Weights of a small contrastive audio-text model: encoder activation relu, 15625 training examples.
Rows from block 5 of the text encoder, named by matrix and row number. Rows with one number belong to one attention dimension. Each number is 500 + 50 x the weight over the matrix's rms, rounded and kept within 0 to 999. All counts start at 0. Numbers have three digits each.
# v: attention query, key and value (stacked) (text_encoder.blocks.5.attn.qkv.weight, 288x128, the v third), inputs 64-127
# proj: attention output (text_encoder.blocks.5.attn.proj.weight, 128x96, transposed), outputs 64-127
v.0:530476490469458458505496494413591628521527483502463497507444505549602466641463524533526542438507416515475521532644543497514403576595483526450528532461487503457489583602488520520515586602520499
proj.0:502576575495517441466476481506402458530478472594558563497512529473549567518436474473558520477449496439523491447478461523421535439479485447459453637537381490467531472445432478400418381453442528
v.1:512567669455559488435577446509501488422497576600524597594489477451515534539563523369551608427460403590497620457467485507495550432545456524498581482550524441594547566574481463496527522543561508
proj.1:525528457507484526572551497536483539602585526462448489452549463443475498525493541461421510403531590463435343439511568566620422459509494505526450449514442581455467423502439566523472509431361476
v.2:448444434545506528532579466642497487494448464374446481567474395572352455446485531573515519535502480448577554500579564435463470509460491468481438480437454456506488483462491480472483541460371543
proj.2:507441485473572502404469505465585494507561477525557518484612606596608448410438535473560503517533457552438560445544443413455532515506541396533535427571505443503464566532568453486592520405535517
v.3:564450436484394519546484529534577467523439559443476528419541476549562537492480486565494528488553526443499550480434586494500498524442505485487500573566336465455502456443507529597501528588440569
proj.3:530550461451536531487492496501447515462507441530452544562518509478415509433530539462557496537456516508499541451522466508434478572555432429484518476520583552594479567452553474414557514417561433
v.4:472413463509527508479506566534478497456489491510527507522508462460448528466448483490473475534476479531447553535490417503541525468520511552522490456533593513481447425464505523509542466449543511
proj.4:460453500509509475564483521523471527496522444459453471470500535546522397471430515533501519511540526525526501561463530534467495491530476516437493529532448488571511510538532576503496533456484544
v.5:528528461429422561489454451460518579522541491533557542491539525474555567569564549392515506520503566526431471466514428490457487527488502567448532531485544525536570508515586563453613381525545537
proj.5:506470495468497495542541525431516417533459557409453517498480389434463493543542436538541528443505518474567481469486562531461492417499439523541431506452434448435553445552453453486406481454478427
v.6:409421498582495462497527510448617604407459441531493515535493581593600463440571582624551514588504455486587505511555541481560424505464529461558471525525560580518558621602457454550383487573601594
proj.6:536603499471554530478638518384371535463579484632461422465506405469430599557501497452424472507451437530489478488523406404308463421619415534490687557584561510497419351551548590456459494386614449
v.7:430484461479444545537542471541583460524581394483567451597480523551418485507467418533574485461493492514523597408509545473481515506516513427523507521638357454489453482440491500645393483500372409
proj.7:475489408376511571519413552434485572430496510564528516469559520434587478414504648444538527661435439575473583534553411417533495553478518466441561416497575433428501382554644514440508501407556535
v.8:459407493599527489467535556518517485465523476520439485453450462473436518476512490561489533540489509538436509499543476487486416432523562496487481534521450500526519414547465541520480542376516516
proj.8:507488534458520537515438511520463503429484513518542458512488524503523523493501522493475438549531513519534490529452448533446537531556457482500574473551553491516462482490577539508460462502516522
v.9:476523569547424530565507460469502555516491610561454500552427508404534493488479521406489519508507489574407437437520484500472537412543518519489467411437545537467502482508476522481517517515428576
proj.9:516522428520530547473527536541492474475555552467515583468520539569494534552557479436415511452497528437591462518456558545581504470492522549549471567507463520548523524517452460549492563607455463
v.10:602458443511533550490435535583521542535614533587532422516592471507526468487521502534578511425400519580523554493560536442465478480523546480469487464389576489446495527525522427414464440581454520
proj.10:500630522456489408419511467473443492518445436498521519421586514561605485549487558449521506452483481462507456471538555464498606384536447581491402503574339453548510557536479449603532418474390538
v.11:466461544524582515513527509594464521519426495471479533561553524538558456459475499558512453489459553453535507502546484440558492501511523490434451570465512551565438459561529483500448513431503565
proj.11:513527472517452466482541471468508514537528524536493531390469553575533529556467483471513545425508451544508542554460527491469610454517462521506513480501500538490529530441489518501476462464475515
v.12:603470458461474568555469567529502572575524559482497503419612411508441432476508457526607563522595572495438610492548537510420457630579508429513510442435450494377455427441529587497430444460525472
proj.12:447471532467425505427390499550418483463415429564520479502627618460565507294448487576522453505470541524516458462464502523460583555475473564486372495496542453555471631501541500489510336487454526
v.13:505598523528426480489486464432577456446486552486434450614516423479469431566408505536495533411482445531544527492499523468510568544505449483490534406510502501534484506485523497492522498488498473
proj.13:511448451485514476479502480531466571564466468533493540413545550495559472496490572496520516506565526509400430416516561502549452490539556485486475502507441473567497515489493503552524525412412561
v.14:476430372464493554562509542504553477503512524451407431522346395449396497568517554482434508576443473502488568480509450544477419506537534493450462431412496538516472421494436475560564500469557468
proj.14:485473578484515558464424443512562560455587506488575465490489567517539588410502452408509476581517506528509389555435485494491457514509483503511474513523501463457487476590588564480452619603493548
v.15:455576525501493461459498458409475537492528450448564493548464513448509572546563445504558501496509483481433449457524456424389504470561517529513524535491404486518527495508496521503455503429409480
proj.15:510446504494457534529435522476585514514461536465529442478473463526532479528528505532469547500443496508499571498512515561571506501454505440500463485502563439478528387497570491399436399484555381
v.16:483493497582515517472495466357536463451530446563528416497570555570485498474461457501560470570509439512594506501519497394494569592437495531449493574445494523490613582550567483413388483505562490
proj.16:487526481530508474487513526474498489512425454543411520525544419507554464521471573509556522477514463468440480518595571408382451410559559523528577513559552392446443514526436488554502492381622506
v.17:542497504486534470593536455412528521438458544437511542513511427549587471535442467578486473460555534473505538462562517531487551601485538455432510500488484526525532441559491510545562460567551516
proj.17:493444548461476479440474444527507474564561473529463488473396581479487485497509520541494493518521423507442459472478535486479450493542476514495434543488497478458462508470497390500415472496477522
v.18:475494487570461539446471515555565471560410487554415532492482527597517435420599511576498505507555434485513433527549555480555411531507541433547431523494454522439492534503460384532427574554412500
proj.18:515586452484629525445486511448472556485454510599550547521561500472531595564478534458485477513447481490484634564582477463459527471529496482524583525478529469519487490438504615526654487550563598
v.19:589442550418434559503466520478553552515446511486640578473513478518591606494540547502473538528568547480468407533554488502587493423552493610603581560538622490499544457515384575556462456516662472
proj.19:525535468499503431565526507426486438477521536523459487560471519389545517621505465497377538430537556542528567530549488570386506462519435465525460451506460443466461451500549460458519521483473578
v.20:491524490540495481481465473414444498455439569492450491508468444441491551518524496404493480514526467522418453515511479540420465569507490510516521469546527520419491439502477501454537493554448554
proj.20:484400534461503473552491532591457480555507506416510459558492542590458440547487476576551451463449498498585463469436537525476472513498524517506508530529447463546547492488466529549430504482486469
v.21:459501519526483494475500494597565457495488537473508496518447520516455460442493441496514502586540479583505465486567462412535437487509561498534424532528548495488535460488507499494487540464514430
proj.21:501439502514543550514521514426531500513462492445506493466492510516470562550460539498530495535515442437514579480560518478511537498494487456487511453521519495512420526435549511448561472571505569
v.22:531414542512617488521504533454495544416532477554554508502450519549539523525560550536508549481474516530562552462477530523489431469459488419441487474513453491537413491549539569489504546485456588
proj.22:482546561470470503517547455534378478523558543502438440448493533516477546429490448511478418504525512566423427417447375489507489515517464559528531481587538582529535476511543489449502411424484423
v.23:464533490421485547451491518529552466475568525609472455463488470428497469540407539413499476484460482566375523504485440531458487446535526540443512464500598473439466451465532519391539542556462578
proj.23:530563553521519511512505442549411512529494469406516507492516511535503564490530497484481479469483580468590436454507523572561505459447411523564419520524445561565533500497448539543498465524389461
v.24:470495532512494436499569478461517433506501500578487481539532566512544522483485412491604498504521436541525555425475503426478516502430522500565572529536457533520492548541441436532467530458464418
proj.24:517478450445440530563445519508451492551433526502439535527478421528427485571487582478545472496500463457529477470563598477499483450550523506481527493506546518535471449542495530517506465516478547
v.25:552478530508545526501484499507463460490515539552455486488485504404497484422513539503547556516496466505443558418448522526445484533529508460452453458442438428528460464416481436448523532513436617
proj.25:455566478474503598460505486497555577458492493497492479517540533514490516404489442438483482503488552466496461557499453470597508506477491559520501515540550560504526534479528525580534479484526416
v.26:558467494445478462561549436519432484386526459483497423508393434552604479605474590520422483562522488565478329506536583539590550456540563474511424427560526558488482456503512506495530486525525485
proj.26:469520547527650505519590489524558523453581565524491519376383593453512522531501544559439543522535471446566616445449408566570455474509516539510470557495455537557514413453536545504553544561524534
v.27:482536469448438557429430521487415393591490540509544554393557549491344442476516365489505456481574490557464578593505471459553527491494477593524586503552457477501622446351415488513480488454491440
proj.27:518465463555469504494390527525477453482389475451506553615574440416538465494495573574487510473429605545478523520560541508441479569480492407527567434445552497490398534549536518464579490564457564
v.28:552481481540553512467510448483403414467580330493501488528486452532504559516485553588490439504537449443503451435507587488405537482564499454441470557470328449531504568481485535481477479493415540
proj.28:513541556444549437502428556496605570452436585515529474461449530494558473459487474504508511502467484505427562525450441533564449531457565500489527497520519494492558374527555475495500476487573399
v.29:536514502498582545439430516457436446503509575545508493466513593489403515484586413465569531625493454521471535537496408502472374534492548494444465567471467454446526444521476439429472495444486462
proj.29:508471502563486514500410496506511430534390488487551515550584462542563471517428563558496477442520515443511458555571581454496613515474522537533489436518518463551490498515462568521540429550524547
v.30:487492559605615444345483449574342441464387489581511547593465579499511513466476453501525525560487472534536358529444531453517378476537511500476409544547543474467409496533446385472457572491604579
proj.30:470484448543530495637559531510532496555529474482497501491557529549519488583378564525458491375510539501442643544557408456500629514481457503511615536521494607565573455464492650511553464432501477
v.31:580482463471547474517469536544543504485530538453453527444533390480503519509497604548450565497472571476458490530569534595474474494454494393490467463443509519476453439540521572549456496472466555
proj.31:435587596509441483484453550518416519552552489608558516509495624564568542446600365475440453461546536474527427407382451537511594513524428502501455519544501516513509602437521416446521450545446502
v.32:512583516531606479473476497494462520585425535381495497547621393468477530461484473518510551434445546485490441559530568453426494446527438529563528520418426468496468536507457535479448487455458488
proj.32:530484456485402479441470527515578567476548460466559509471583578531599382466489516468511515432471521490474543475524533526617615528502541410468411500454446514485604613481514420572566466516465447
v.33:546477539460613380590503501499425557488457447367559437485394476416492535520515567548434434506460539508548496631591526618552391416523456558487460586564514476531470545526560521455488539539403562
proj.33:485508571536522455430581453460482433491587550441502505610452609579487476468511459523578501498504466471544561482413352449481545628423522432506610457451445507475594492490426456498493480502544419
v.34:527543568548473536487508509476563514460520524398462529537519454493469476477509473575514521390519457445528459465549570486540664570481509499504601460445469515478531431493423459538454486508582386
proj.34:489446435533449474496419522517547575542439402592451510409461514504562498582492458539514575519463386497457533524486561522441489484485545503500369487502506411473453622499500422470474513477436610
v.35:613440489475532488491481545462504515467516536560479568453529551496563558439474540548496511528581517467539566477453492513469439566521496493522507495498530500473513490430481539477555526514547630
proj.35:484567512544475469511518526536410497516432504487450481533501514501440496467482390501483436428470532518486471527483442500478498480527434532511552531551511532578457543491523505517487480473474487
v.36:505499528447590464473547484501465459466465449489601461484397527468450471532472492548456446481471532503512458546473447513588481434472464546468549516541482517575558449498569471483523516475556427
proj.36:500440529512480472524533466453527463511544501428452536455416520550504530553499542589516504506498478576475552515510486542476521528461552438512507463522482577509474467509447456502519490578474512
v.37:472486592544603482437490500463473470537503469556516485490562589560497472455464368457571478436522508497566557473478509427542577590485420483513565490438427472509443632535486416538512528483423529
proj.37:490506448532450450479489523574486549524427467541441580482590466513537481472428602510496524457424486504453519579538534432543549471440642518453509570478483539455568612506391509504573451390523512
v.38:491496521473442522486586571501497547636429530492487577462522532470593435467534532519529565430582491488430456521565548485586507435487531599583539423530601531520549425454442504549472509489455402
proj.38:489516462430486514440451479512448488470498524522477589475492433558432557598501452538400487478460529536576563434514536635410520488478509446529466493433490463512421596450531437545588457569473584
v.39:482422427513535455511469522471478507563494430476597483496489538439526533468533504546545473597423552502504498502542490505494484485488510558561508534409559530541474519517529517476462468561450486
proj.39:464537524529452458512487542439476474525496511417482501530509469617519513498511485522525512401479496509576498495514440426446559471489418479440536478526428457484585466534491448485540471462522472
v.40:469540505524536487533545516441426521572522444403543552504477521497500498510465475483520470459484570473478497503561487519563600490466496508529548496482552518507473536524510521464511445479516461
proj.40:522441444549460389492452496561561458556503476493503553527462452582529488530503445539513518493521450508476518497475555497503527491443510567453496530448440481419557580520439395464509541517422529
v.41:540503471520565394572466499511461506478527449404554433452453529492489476412524479565445450536483602551569375571498493499487480495492496400500446511414470615486452560448548531413466508472479540
proj.41:496450567554512464451603437428548451436431530491544438532436543503413471487560427513500406544510425470468569521500391404554594586424524555476504507535546460493531522432503412476493424573586429
v.42:573422420445508477471487540520420495558442513455469553518560433427501513467554518456529519484417482410460514506440469480446511446571487629591595569515556463541528539480453462519519468541498571
proj.42:498499535427405463530516540477572530523566478399557405511504458523524529467492465543494539431488595532503489499472487561485420545459454414386450441445429550450496505500525573501459528427449480
v.43:447452454459370524440385454532580484470455504563594457601453523595545481531557515535512490613505449483463498498540611383524459509447467560446413496528624529498550495511472521542477538627548514
proj.43:486560505581613482527604585446449504521504475565437537468611575487542536527475631478501562476471515529501555487673451420386478444570535410546596506505421466480500432545563521519654477394600606
v.44:471493465493455529487513499488417490591482494505469574463591453453395535487512477464501483485551588495405537562517522497433441485573479555502533480494529454447569487491416535546516476498513494
proj.44:496456471516490480498461565539517440465504532451588440620543515410514442426483466538523496476471558533531510527533511588501549592443505438522479526471544492458477514531490512502460491536534508
v.45:492560440459487411451530526537501494486526451462484504522526425457549550581503524482523554489441557501463466531553522514439487540558463441581475459466528511510446491549466523543516485452482433
proj.45:498513533478459529487498498503512553518587520536601454491517533464522442468499478467460487489567500508505495476452466500626553476498474459423481541496462471441507436454588485506469466550529552
v.46:557523495540664507524479487460457505534485462510396553505535421512482526516466597505473553538497512444504535489499520551487471516466540477488521516420526522615513539604529495451536470500565531
proj.46:481556506529442503509525481518535480552569551476594424519394476464534517455560362485542469421501512552480378491496471478538482497559439562531474510531523498438555501492429521540421593475420488
v.47:566476501448505577505506537535415513526483487549487542503544455482539404482589531510494538451530456455478469480494478539494507556513507450521546485541530523551444439499605445451506422461449501
proj.47:517476537400458487488476458510539498515521499470469438426421427540437542493495445555450511468509561556502463423476527545465464463494452597529355411542518500536495538470511597507529507477425457
v.48:561472465442503476476521497474529483541551349558463519604495504487532530573439408518532439549533496486524558428405443513481534553502555539484569488420536548585458645508500489493535555631494462
proj.48:472524641450454508541452559451513443504458418450548432449581436517442482498584483436397491589430459523498397545540492474566418455552451428480438453503509511483526347518464507487467491502431522
v.49:453432472474587590468499556490454508459592463590454449543568548504477518491399494478534492587549486464461612511546434505388481568465518510486545489417544507568509573438605497371555496451528531
proj.49:478586490507407457539503536507455418483412507443565502399478467579563476404510388505409469492514581485590305477528536499584525409543463536562380413490412497453470399542464462628448557541372493
v.50:543496536434563515498455492472570472450537510506488533542455487528581525522470466394484481438479555479488400388514522469541483483499577499567439542599448480442568433534555553436475516500475504
proj.50:496388481500536493467470522453451565531417560502505516476495518462527528524513546563483485448474428536478644560457473414482575472542440485439435480460538530551400475382533530475543525428526446
v.51:463590443513660517513518520503470469398471583631399458511515537453582577498478511529495486513438520533528545527444446451449487559497471538555553589490504556435495560498570511567576478534473411
proj.51:466496514493529490531485548542455560535399517483535574468520448496495462447545414472499460458526535468453416522489475523660467375487543429472418421528470444545496491410417478535429566540442556
v.52:530443499454471549599542462535562536598397372540550426551459477529575528559427568482413483507479509449492439377485535491545551556364554536440549519492479512514503557424483477461427476412452508
proj.52:529501548509485550458527532502424433431507588598469550449525544451395519502528457501490563575455425555534539549549500501404484415532516497479546515477513533463480426501477537570494532559529420
v.53:508500443511515497520505574451516562453452541435529577451503483522441411468561495541495510533480441451512549551566487435477467424487427372528460497479510511481443457542563536513495470592562459
proj.53:474520524484403465487499509467466489533528510483422538542395430471546505484490572543507476501483608454513368463474516480460544587559487578526531573535476490523527557416549452473574592450532491
v.54:442492504559540449435459476479480458476550499535541583528502479523493467485580502485515511515494489500486502492418522445585590472532540483505472478550420449518542580469487473484504514512458519
proj.54:539464497510560554450505508549536477445454491520498408529554493432504518585474562452466480494485496503494523545576482511545436556550471478513574414487554544522460477467529531485517453503506497
v.55:509495479531540575454515466563460475502571618512444491422566514403402469470428446615501458455481484481547587507433437440491498430484486559567491610470521502423528392496495461550477550412508470
proj.55:498555441535495532549432503530575586487497497435572485558515518554606446511482513532576514495482555488431499485474472512563443540400573544479571434544480506482513653597488461498540478559530555
v.56:545455477467510495535503428520483522520496460438503527493493478531481489466546480546519483470496536455503421458485487502534447551507454554544512597529514519457526459527433503486454562469471460
proj.56:529452500528510523538479501484542462489546566544515535536531548530482569532442519539486513459490470512433590473508456497513486474475483490494526437500462487486558595494592467534532429477541533
v.57:467486601451564488502531613465458562535513533597505404477480438492471543503480569444459509477501475534541556486431485567483562474502445484416415449501573511533452500437545532367569460490541453
proj.57:494504479498415535460590473552407419471430541509474590460520590535490512442440489562514468608551485430539344556500516551464574440507532571543445476527485530568475494504381514593466502504436370
v.58:496537443535428430524540497453530504508448513422521468539516431523567434555440507568560474497516564504462529518495528553435475585498507530416518484457445544503403549608413577556487527498607564
proj.58:575507574499450427474441475492506442562563445498490506507565557526486606534584489418517463468451463477458512458468518541532450555498455506449533575453540410484569467529496413456484492473454529
v.59:513523528496457549467455445592587508527555451486545534439505475437468450523496498469459507529516507445492560526516520482467449435508538569526578528486470499488504433436552459554556581522465482
proj.59:512521510507512545553455569466454538528427455473499484488423503520492504493563421538455540487529522572504472408487548521466507602540508370516513535534508457446543578481509518484494414497518526
v.60:490518498524514561467492548521523494512496465482547456571487483513606452511536407391426490451476492490514478466490415558558603421506531571401531506443538551602438576524505483479648477604509469
proj.60:516446564463469451482532537542497501493481471437517537500490517526407523475509528495505534627490502465519440530543570469462497394516510416606455496524573446465574422408373490482441574508455498
v.61:560587483566493513429499520549502514415540514586421413450607491404424481453467494479495443526472519479512498470409440541532463537515528422465414514521560569557524544422479478477526485437434498
proj.61:450488499480537562499535484552468578484568481481632473567574516583500480546465536481560470557459538510512507484478489480556499480448495564546517390499541580514503499586482550488491489542537467
v.62:539421557402578449533472445544478489529514501379454535521530515545387575440532487398519483479531435476531394501552496539616407566491473529556425452478467562437598538440535456468424530430440399
proj.62:457427453595488521518485551453549539430603503584554631470454505531580485555456526576546546499479525462568606545554482455369500457478518480495493494493500500495425514521617551627531486513635542
v.63:543587426477540480566479478525513434534413496452510445478512557588635531494538583600566472495412473494512509544607587427461475579477511518569488444572461452474501563531481538584501411569516523
proj.63:504618565437388504438457547553546571470598485561405582558403413443417493487594432406453533415522586570484479494443514551511488443553563498492595590475476535525457421488460521492497567440488525
v.64:515486491567576553616526568525537543585539566470516491349557440475453414536496452546436488564514641528460379503559524525452493555541520494515522552545449475466443447609525531430416425368562528
proj.64:557478480459481443471560425617585444515436532519491502629479583559514570451460557502477495358541476519497621434432542540495508533479519614494529586520504476491609654521394483605570436608544542
v.65:538517445499479481521502517488437581453516478466518579478454524478490450431555467541584479524499403501513457457550572404535363464513484493570520471582499550506451411531495501479495512519434495
proj.65:466517491522498500470453500426561513567564471496461516499482415469555527526502501483476494460488606532413551498500473507513518643568475513511412525506484473481505521506651497465550544497538412
v.66:558460561430506444442471453481428519532570577479421489572514439526445541487586529533481453435508456489579457436426501567553579501538407540552513473512579516573534591514487469431526538430427484
proj.66:461491495510440487443513432484505444438573504523525505521654543551516509616382516506568481546538506446469558576509443517597495484501490550474426426470434540506411459497554496454483455423480443
v.67:517563557543466464523576537526531507460526540434577537473540517511553529519518543517412554453515561502505444468544516497449471494557581530496489479514483429484510468459503544527456443549444510
proj.67:469490476479478494463461461445534523491495508507392562508496428480537496485487514409419458444495468551542527559470552533539548596506450517512486576535514501509431505425505548474471564473519524
v.68:482444389451514482495396509423471461552543433488547462479461516538511541442559555470563453498467506433601460440492564609517585535472511386609393483455419516491537585445445530572538392490507465
proj.68:518466488482482526517538535611532469508405509502406451512485488602479519515473480520542478592489498542375548515531538469468457429513610640450615475486534495528433459587484568481469425486587458
v.69:492521494551562538519470489478573517520458555369591494496517465554521504516553530533474517418420427497471486652523478520527592515557441593506558503470541488448443451491561475522468485652472475
proj.69:520487542490461411473505460397480576429580528548411570563431475519517476483506579526445503404529522479545494484548541495554477451502524393507547523569383520582636528508533461490473512346508580
v.70:543522483583416465536479524514461542474458526463523513517526465499548485614466490525494502578556476516497514520418570521455504564568435383445509440442559481480380469459487429541472486470621514
proj.70:505497531532541466498600463512504494518460419495457496491546507481475453469503463484484508471506520513517461524489472490483514514430520569525503544572474500514583557515519557451396527574448490
v.71:551466476498484503526447487525454503494456535566522476466467526466547484445503496552471510551513465490522405443540511422482458502468473491569511528541538520473529480492489533464476506418527617
proj.71:487517491523534511479570490492551544501520504456491464499504498429457495527500464479543543419500554482469596509423484484441518518426493577506493473492471485521460544491528471521581548568492395
v.72:552512505439496458542500427472540548489473539478514423478473569481557648508537563552476564489476558527552541445518584462455464515459455472582387536521498493460537561582573516574384468478438432
proj.72:490453526604458489453478537508429529391517523570457541572512455486418453464469513519522475474546485499469473512422450526630607453503474544407579451411555551540432441463546526452522516439538500
v.73:463610508530428468507418456564510686425454577544522468535450449565548511436552589465491469432587459512431402541472476523556502508544549467457544525618542518518530586487556550461529525545488583
proj.73:480516468468577486424553524442412456507565484587498576490559470382401544639553515446510504489459483485507581448514457562543517486495412416487394478459444448533464494503516446491472524472430416
v.74:591505511415518586594522509466525503585496441447495496491393501503647524542501463490528458553498505519472420499470522540472559525575463547494480472522529495490457460542508468433476468476635490
proj.74:483499566507387446434529500522463488475453474542441498445465527586393483377485423573369546467600434489488473521466519501502526397467554463536489519539475495533566504527461545566438485518409455
v.75:505443424533479497509501476559459414489527484575465495536508562438430548519434532525516493534443539486522559476425528494434442557426525489476512605554490478445540522519527519564503524420474455
proj.75:496532505537529560484485505542476455443468505512530511527494499510466538546504420467549489512550563504438372563554436526602467452592502535488580475512478531501419503466522558555460506517490525
v.76:450566509484527510512595499521484485471528516503526444545495480469554480542480594493475480462536628452397512467490401451409513555467579439488517498555453504474486567481510554414560451450502395
proj.76:502535507386480496490431560553536467529434509552432560471572520538530523501510471484445481538461516570566481488497565575608452488527497584527467465454454482538508463467415491530523516543487526
v.77:521492493456479624510524534461488396399435480587536459516554555483480495459389578470553564497451451550467564602649522524407397508381486432423490475441416466506523487396505599498560499524550556
proj.77:496557491487474464533422547477454541545525535430542507495395554515550447356503408498497437487491541443563388502420454429440554464532505494545509528500574482486438419463457487488503607469494510
v.78:492417465498463491512523555496432421407546511472495502465566573513398482430400467490591477585583471510438522523484378508387429465514479450509486561513505479492556484495553426435543557485497549
proj.78:478607527532471514487385476462554486581588455355506512487418386534587479567491558502481513492470585541511385501548532457552475561544439567528476408456474519524437449600612539506509542569508524
v.79:507491537561512470450507443425448428516508504475502520550488512501533483495459429527527452501490494493485562475403515502510552516536460570474553474528511493477478472525450468541502483497543490
proj.79:497531487496486506551482492543581513528515474495483428509533503485535528556495512472535568504489508484451477521544474521573438497500494461495558504484505456487536524542529496498456494468454539
v.80:447536458427446528515525510475495456466418467446560472560461488525467539550514537442468467454464481478525571547515429429542542456459453542515513475475530524531576482402562466533564501550470458
proj.80:485558495435475449463454556458494487536510527499510525408409509513505457500516458606550579574490548578443489444573530485457484488550588445546501498470408481508437484542484521423491566444444472
v.81:491511502490428564466503489469580451553494545467390522571503519509463575584411479511568427462464518513509481548585516455540580468489499548515539484472492465557570523506544435478521435358516569
proj.81:486490476512425453541469462516438501463571543532600426488560478512620431481532491514515463544571449442504590463462515483551539512520470452390405531480477468433360473529477486466506556455539527
v.82:534468521490440508501469542480528462463480381505577438552505529466617509532416470496470458521494536468469403418515490449405470598464529416451455534472494511489493412571482613512535509392500521
proj.82:500474502501537535541563485493443498495473562443458550494463541537425553465484521506494522488535472504514558504415484490493533459510405582545473493469536511466525493395482451489500489504508488
v.83:497493514501472478494471490548529464492524451474479468412474540397405552475519480454488525542558508466520473543640507424491423394498481514617419481479531477522546454503512577551500508479451465
proj.83:454448426525567571504485583408432601482505552434496537551418485550534437470509485591464492499534537564510538425475539477469558564470569481506492476479499495458458496482564514480480522541534494
v.84:616524518554423456504458493515541564478370492517523507541529500534566441481499539538421461471469546506577509516492507595382537474548455440544478564427583513536492493544413666587493471640529545
proj.84:473557548388482458507529464417434395548487544367452499501503542478405549513456521501564537507509373542477501494361458401491574479424448556362539483494490449494566485497407337359482526408445523
v.85:476459453528599506530438495559523622517462518403551441475632489491491456470412524519485567531460514493431543513511596472442398527490500491525497503423535548488395491441527540539473543507407515
proj.85:534525496613403433480485520484493458431515467516553552511472537514546474456517443495516466426539622491536470470498497502476575496523447518482513511484524506449645469444475421475518446450555521
v.86:395476523450553526532481486508495443526518479356551500536507512538478508498464462409553505491538506466498478469548460467579534522435555570513528481475498524446516562497508371483547462418530439
proj.86:505397491604473474564432512526591526569422510505448502500461425439616457460480499472459446518520585481518526483589564517418490474495498452554453532505468397464488471476520600542471475533679585
v.87:481518486567548456553555521442502578482477528495507534465566432507514556414466520528508521500489483550502434473495573498504474501505544496559556564529450564478455514439481493506507477494314512
proj.87:516503505411467511459493441541562451550568494508439489480506486443525462504458510429513418464540527430503579502513466513490518560539428561441484550539537454471536547491532503479452474483600463
v.88:499458596505472480506502478512464419495480467533470480503431496503486562493520483422505480553533480493502475554484517504475369478559457497531477586549547400424458400530483515494517543524528445
proj.88:453461434523614507548453508447441560503479535510478554521419517514470484528472406572507469421482454503517486530498507471551529447416552483510494434469518511604489534451596560554477528490394487
v.89:473515556439465481573385519518521566439506524478579496438626507496451437421500587601584482518507453526487474579572541511457381613469449461556524526525518497423465504504458510453510618432483557
proj.89:519511489511530539524471455512514467609515480457488488584432494494520552496467437469522487351525557427554608417383400499413551528478423503473448564507435434494601603477581404441525444507580517
v.90:446466494494509515489481535443473507466565456539482521553480501545502486542458517456504557540492512515528574540445569493448501518584448382480461480500464519530449501493501568507506528603538552
proj.90:499477483453517500428533483479407474496400458495611393424505552482519557464516442528500474476541466454455428538457409421505535501526499519515536471486549520485559477493534489415446438421369406
v.91:436531528525516509474495511471551447524605546485529489439446457477490496520585492431498496441454515457515517506524558498614501449490570540417382513567437440452545484484444449484487504514447483
proj.91:570424522564529506440477517593464542434467545573502535497467550494456599593481549524478475531439478542480451558544569560468527588573483482536645508525568594555449546479568542550540506421547430
v.92:476476530501505491507464501478496490468535468560530487491424534496531536516490470479548459525492470497518403427488565489549480563518481409524497513563490480475453516488482511463471495447525481
proj.92:500486460478577542469513468550450583524474491527503508553486495489480474525492523486474441522480494454430602571445456448505486435485557546523531488520527488513500519504558528524497474541503415
v.93:462509458549533458566522458464455435450379515472575496420502601540448519365467509500588448563500451516548597472439457447447489498472419450607470544586601495422463557389456450570457482520623484
proj.93:497629454524434511545458587595574549659568450460399493568353411437571442534507440486560566515455648412437448532556522469488462473424583597466675456433387458548583545593523534522520581574485482
v.94:537481584555598589506505449521479543567586545509428437407523470475458472424523503544465497474507494471513538475406560586492495486525547504494523562466439492431439430451509428554405466445406441
proj.94:453524502558449554511500487577508562479455510560501539493507547566508543520399455528515543490453469542529419576466477575577431515461479550489617501535564595548629610550494524559489481543544479
v.95:503576491486489514448595561559578429482562446579451524420538470466477510500549454565508471513474518506478516548465510529526476507495571456432511497499450480449455455534517480530513476563530455
proj.95:448538515436564573519466454499391601569455543516534445477439513583555433463529564446443444513445396535528468474474551501519522538515499439533499557538554546516581550494502522503471424498501525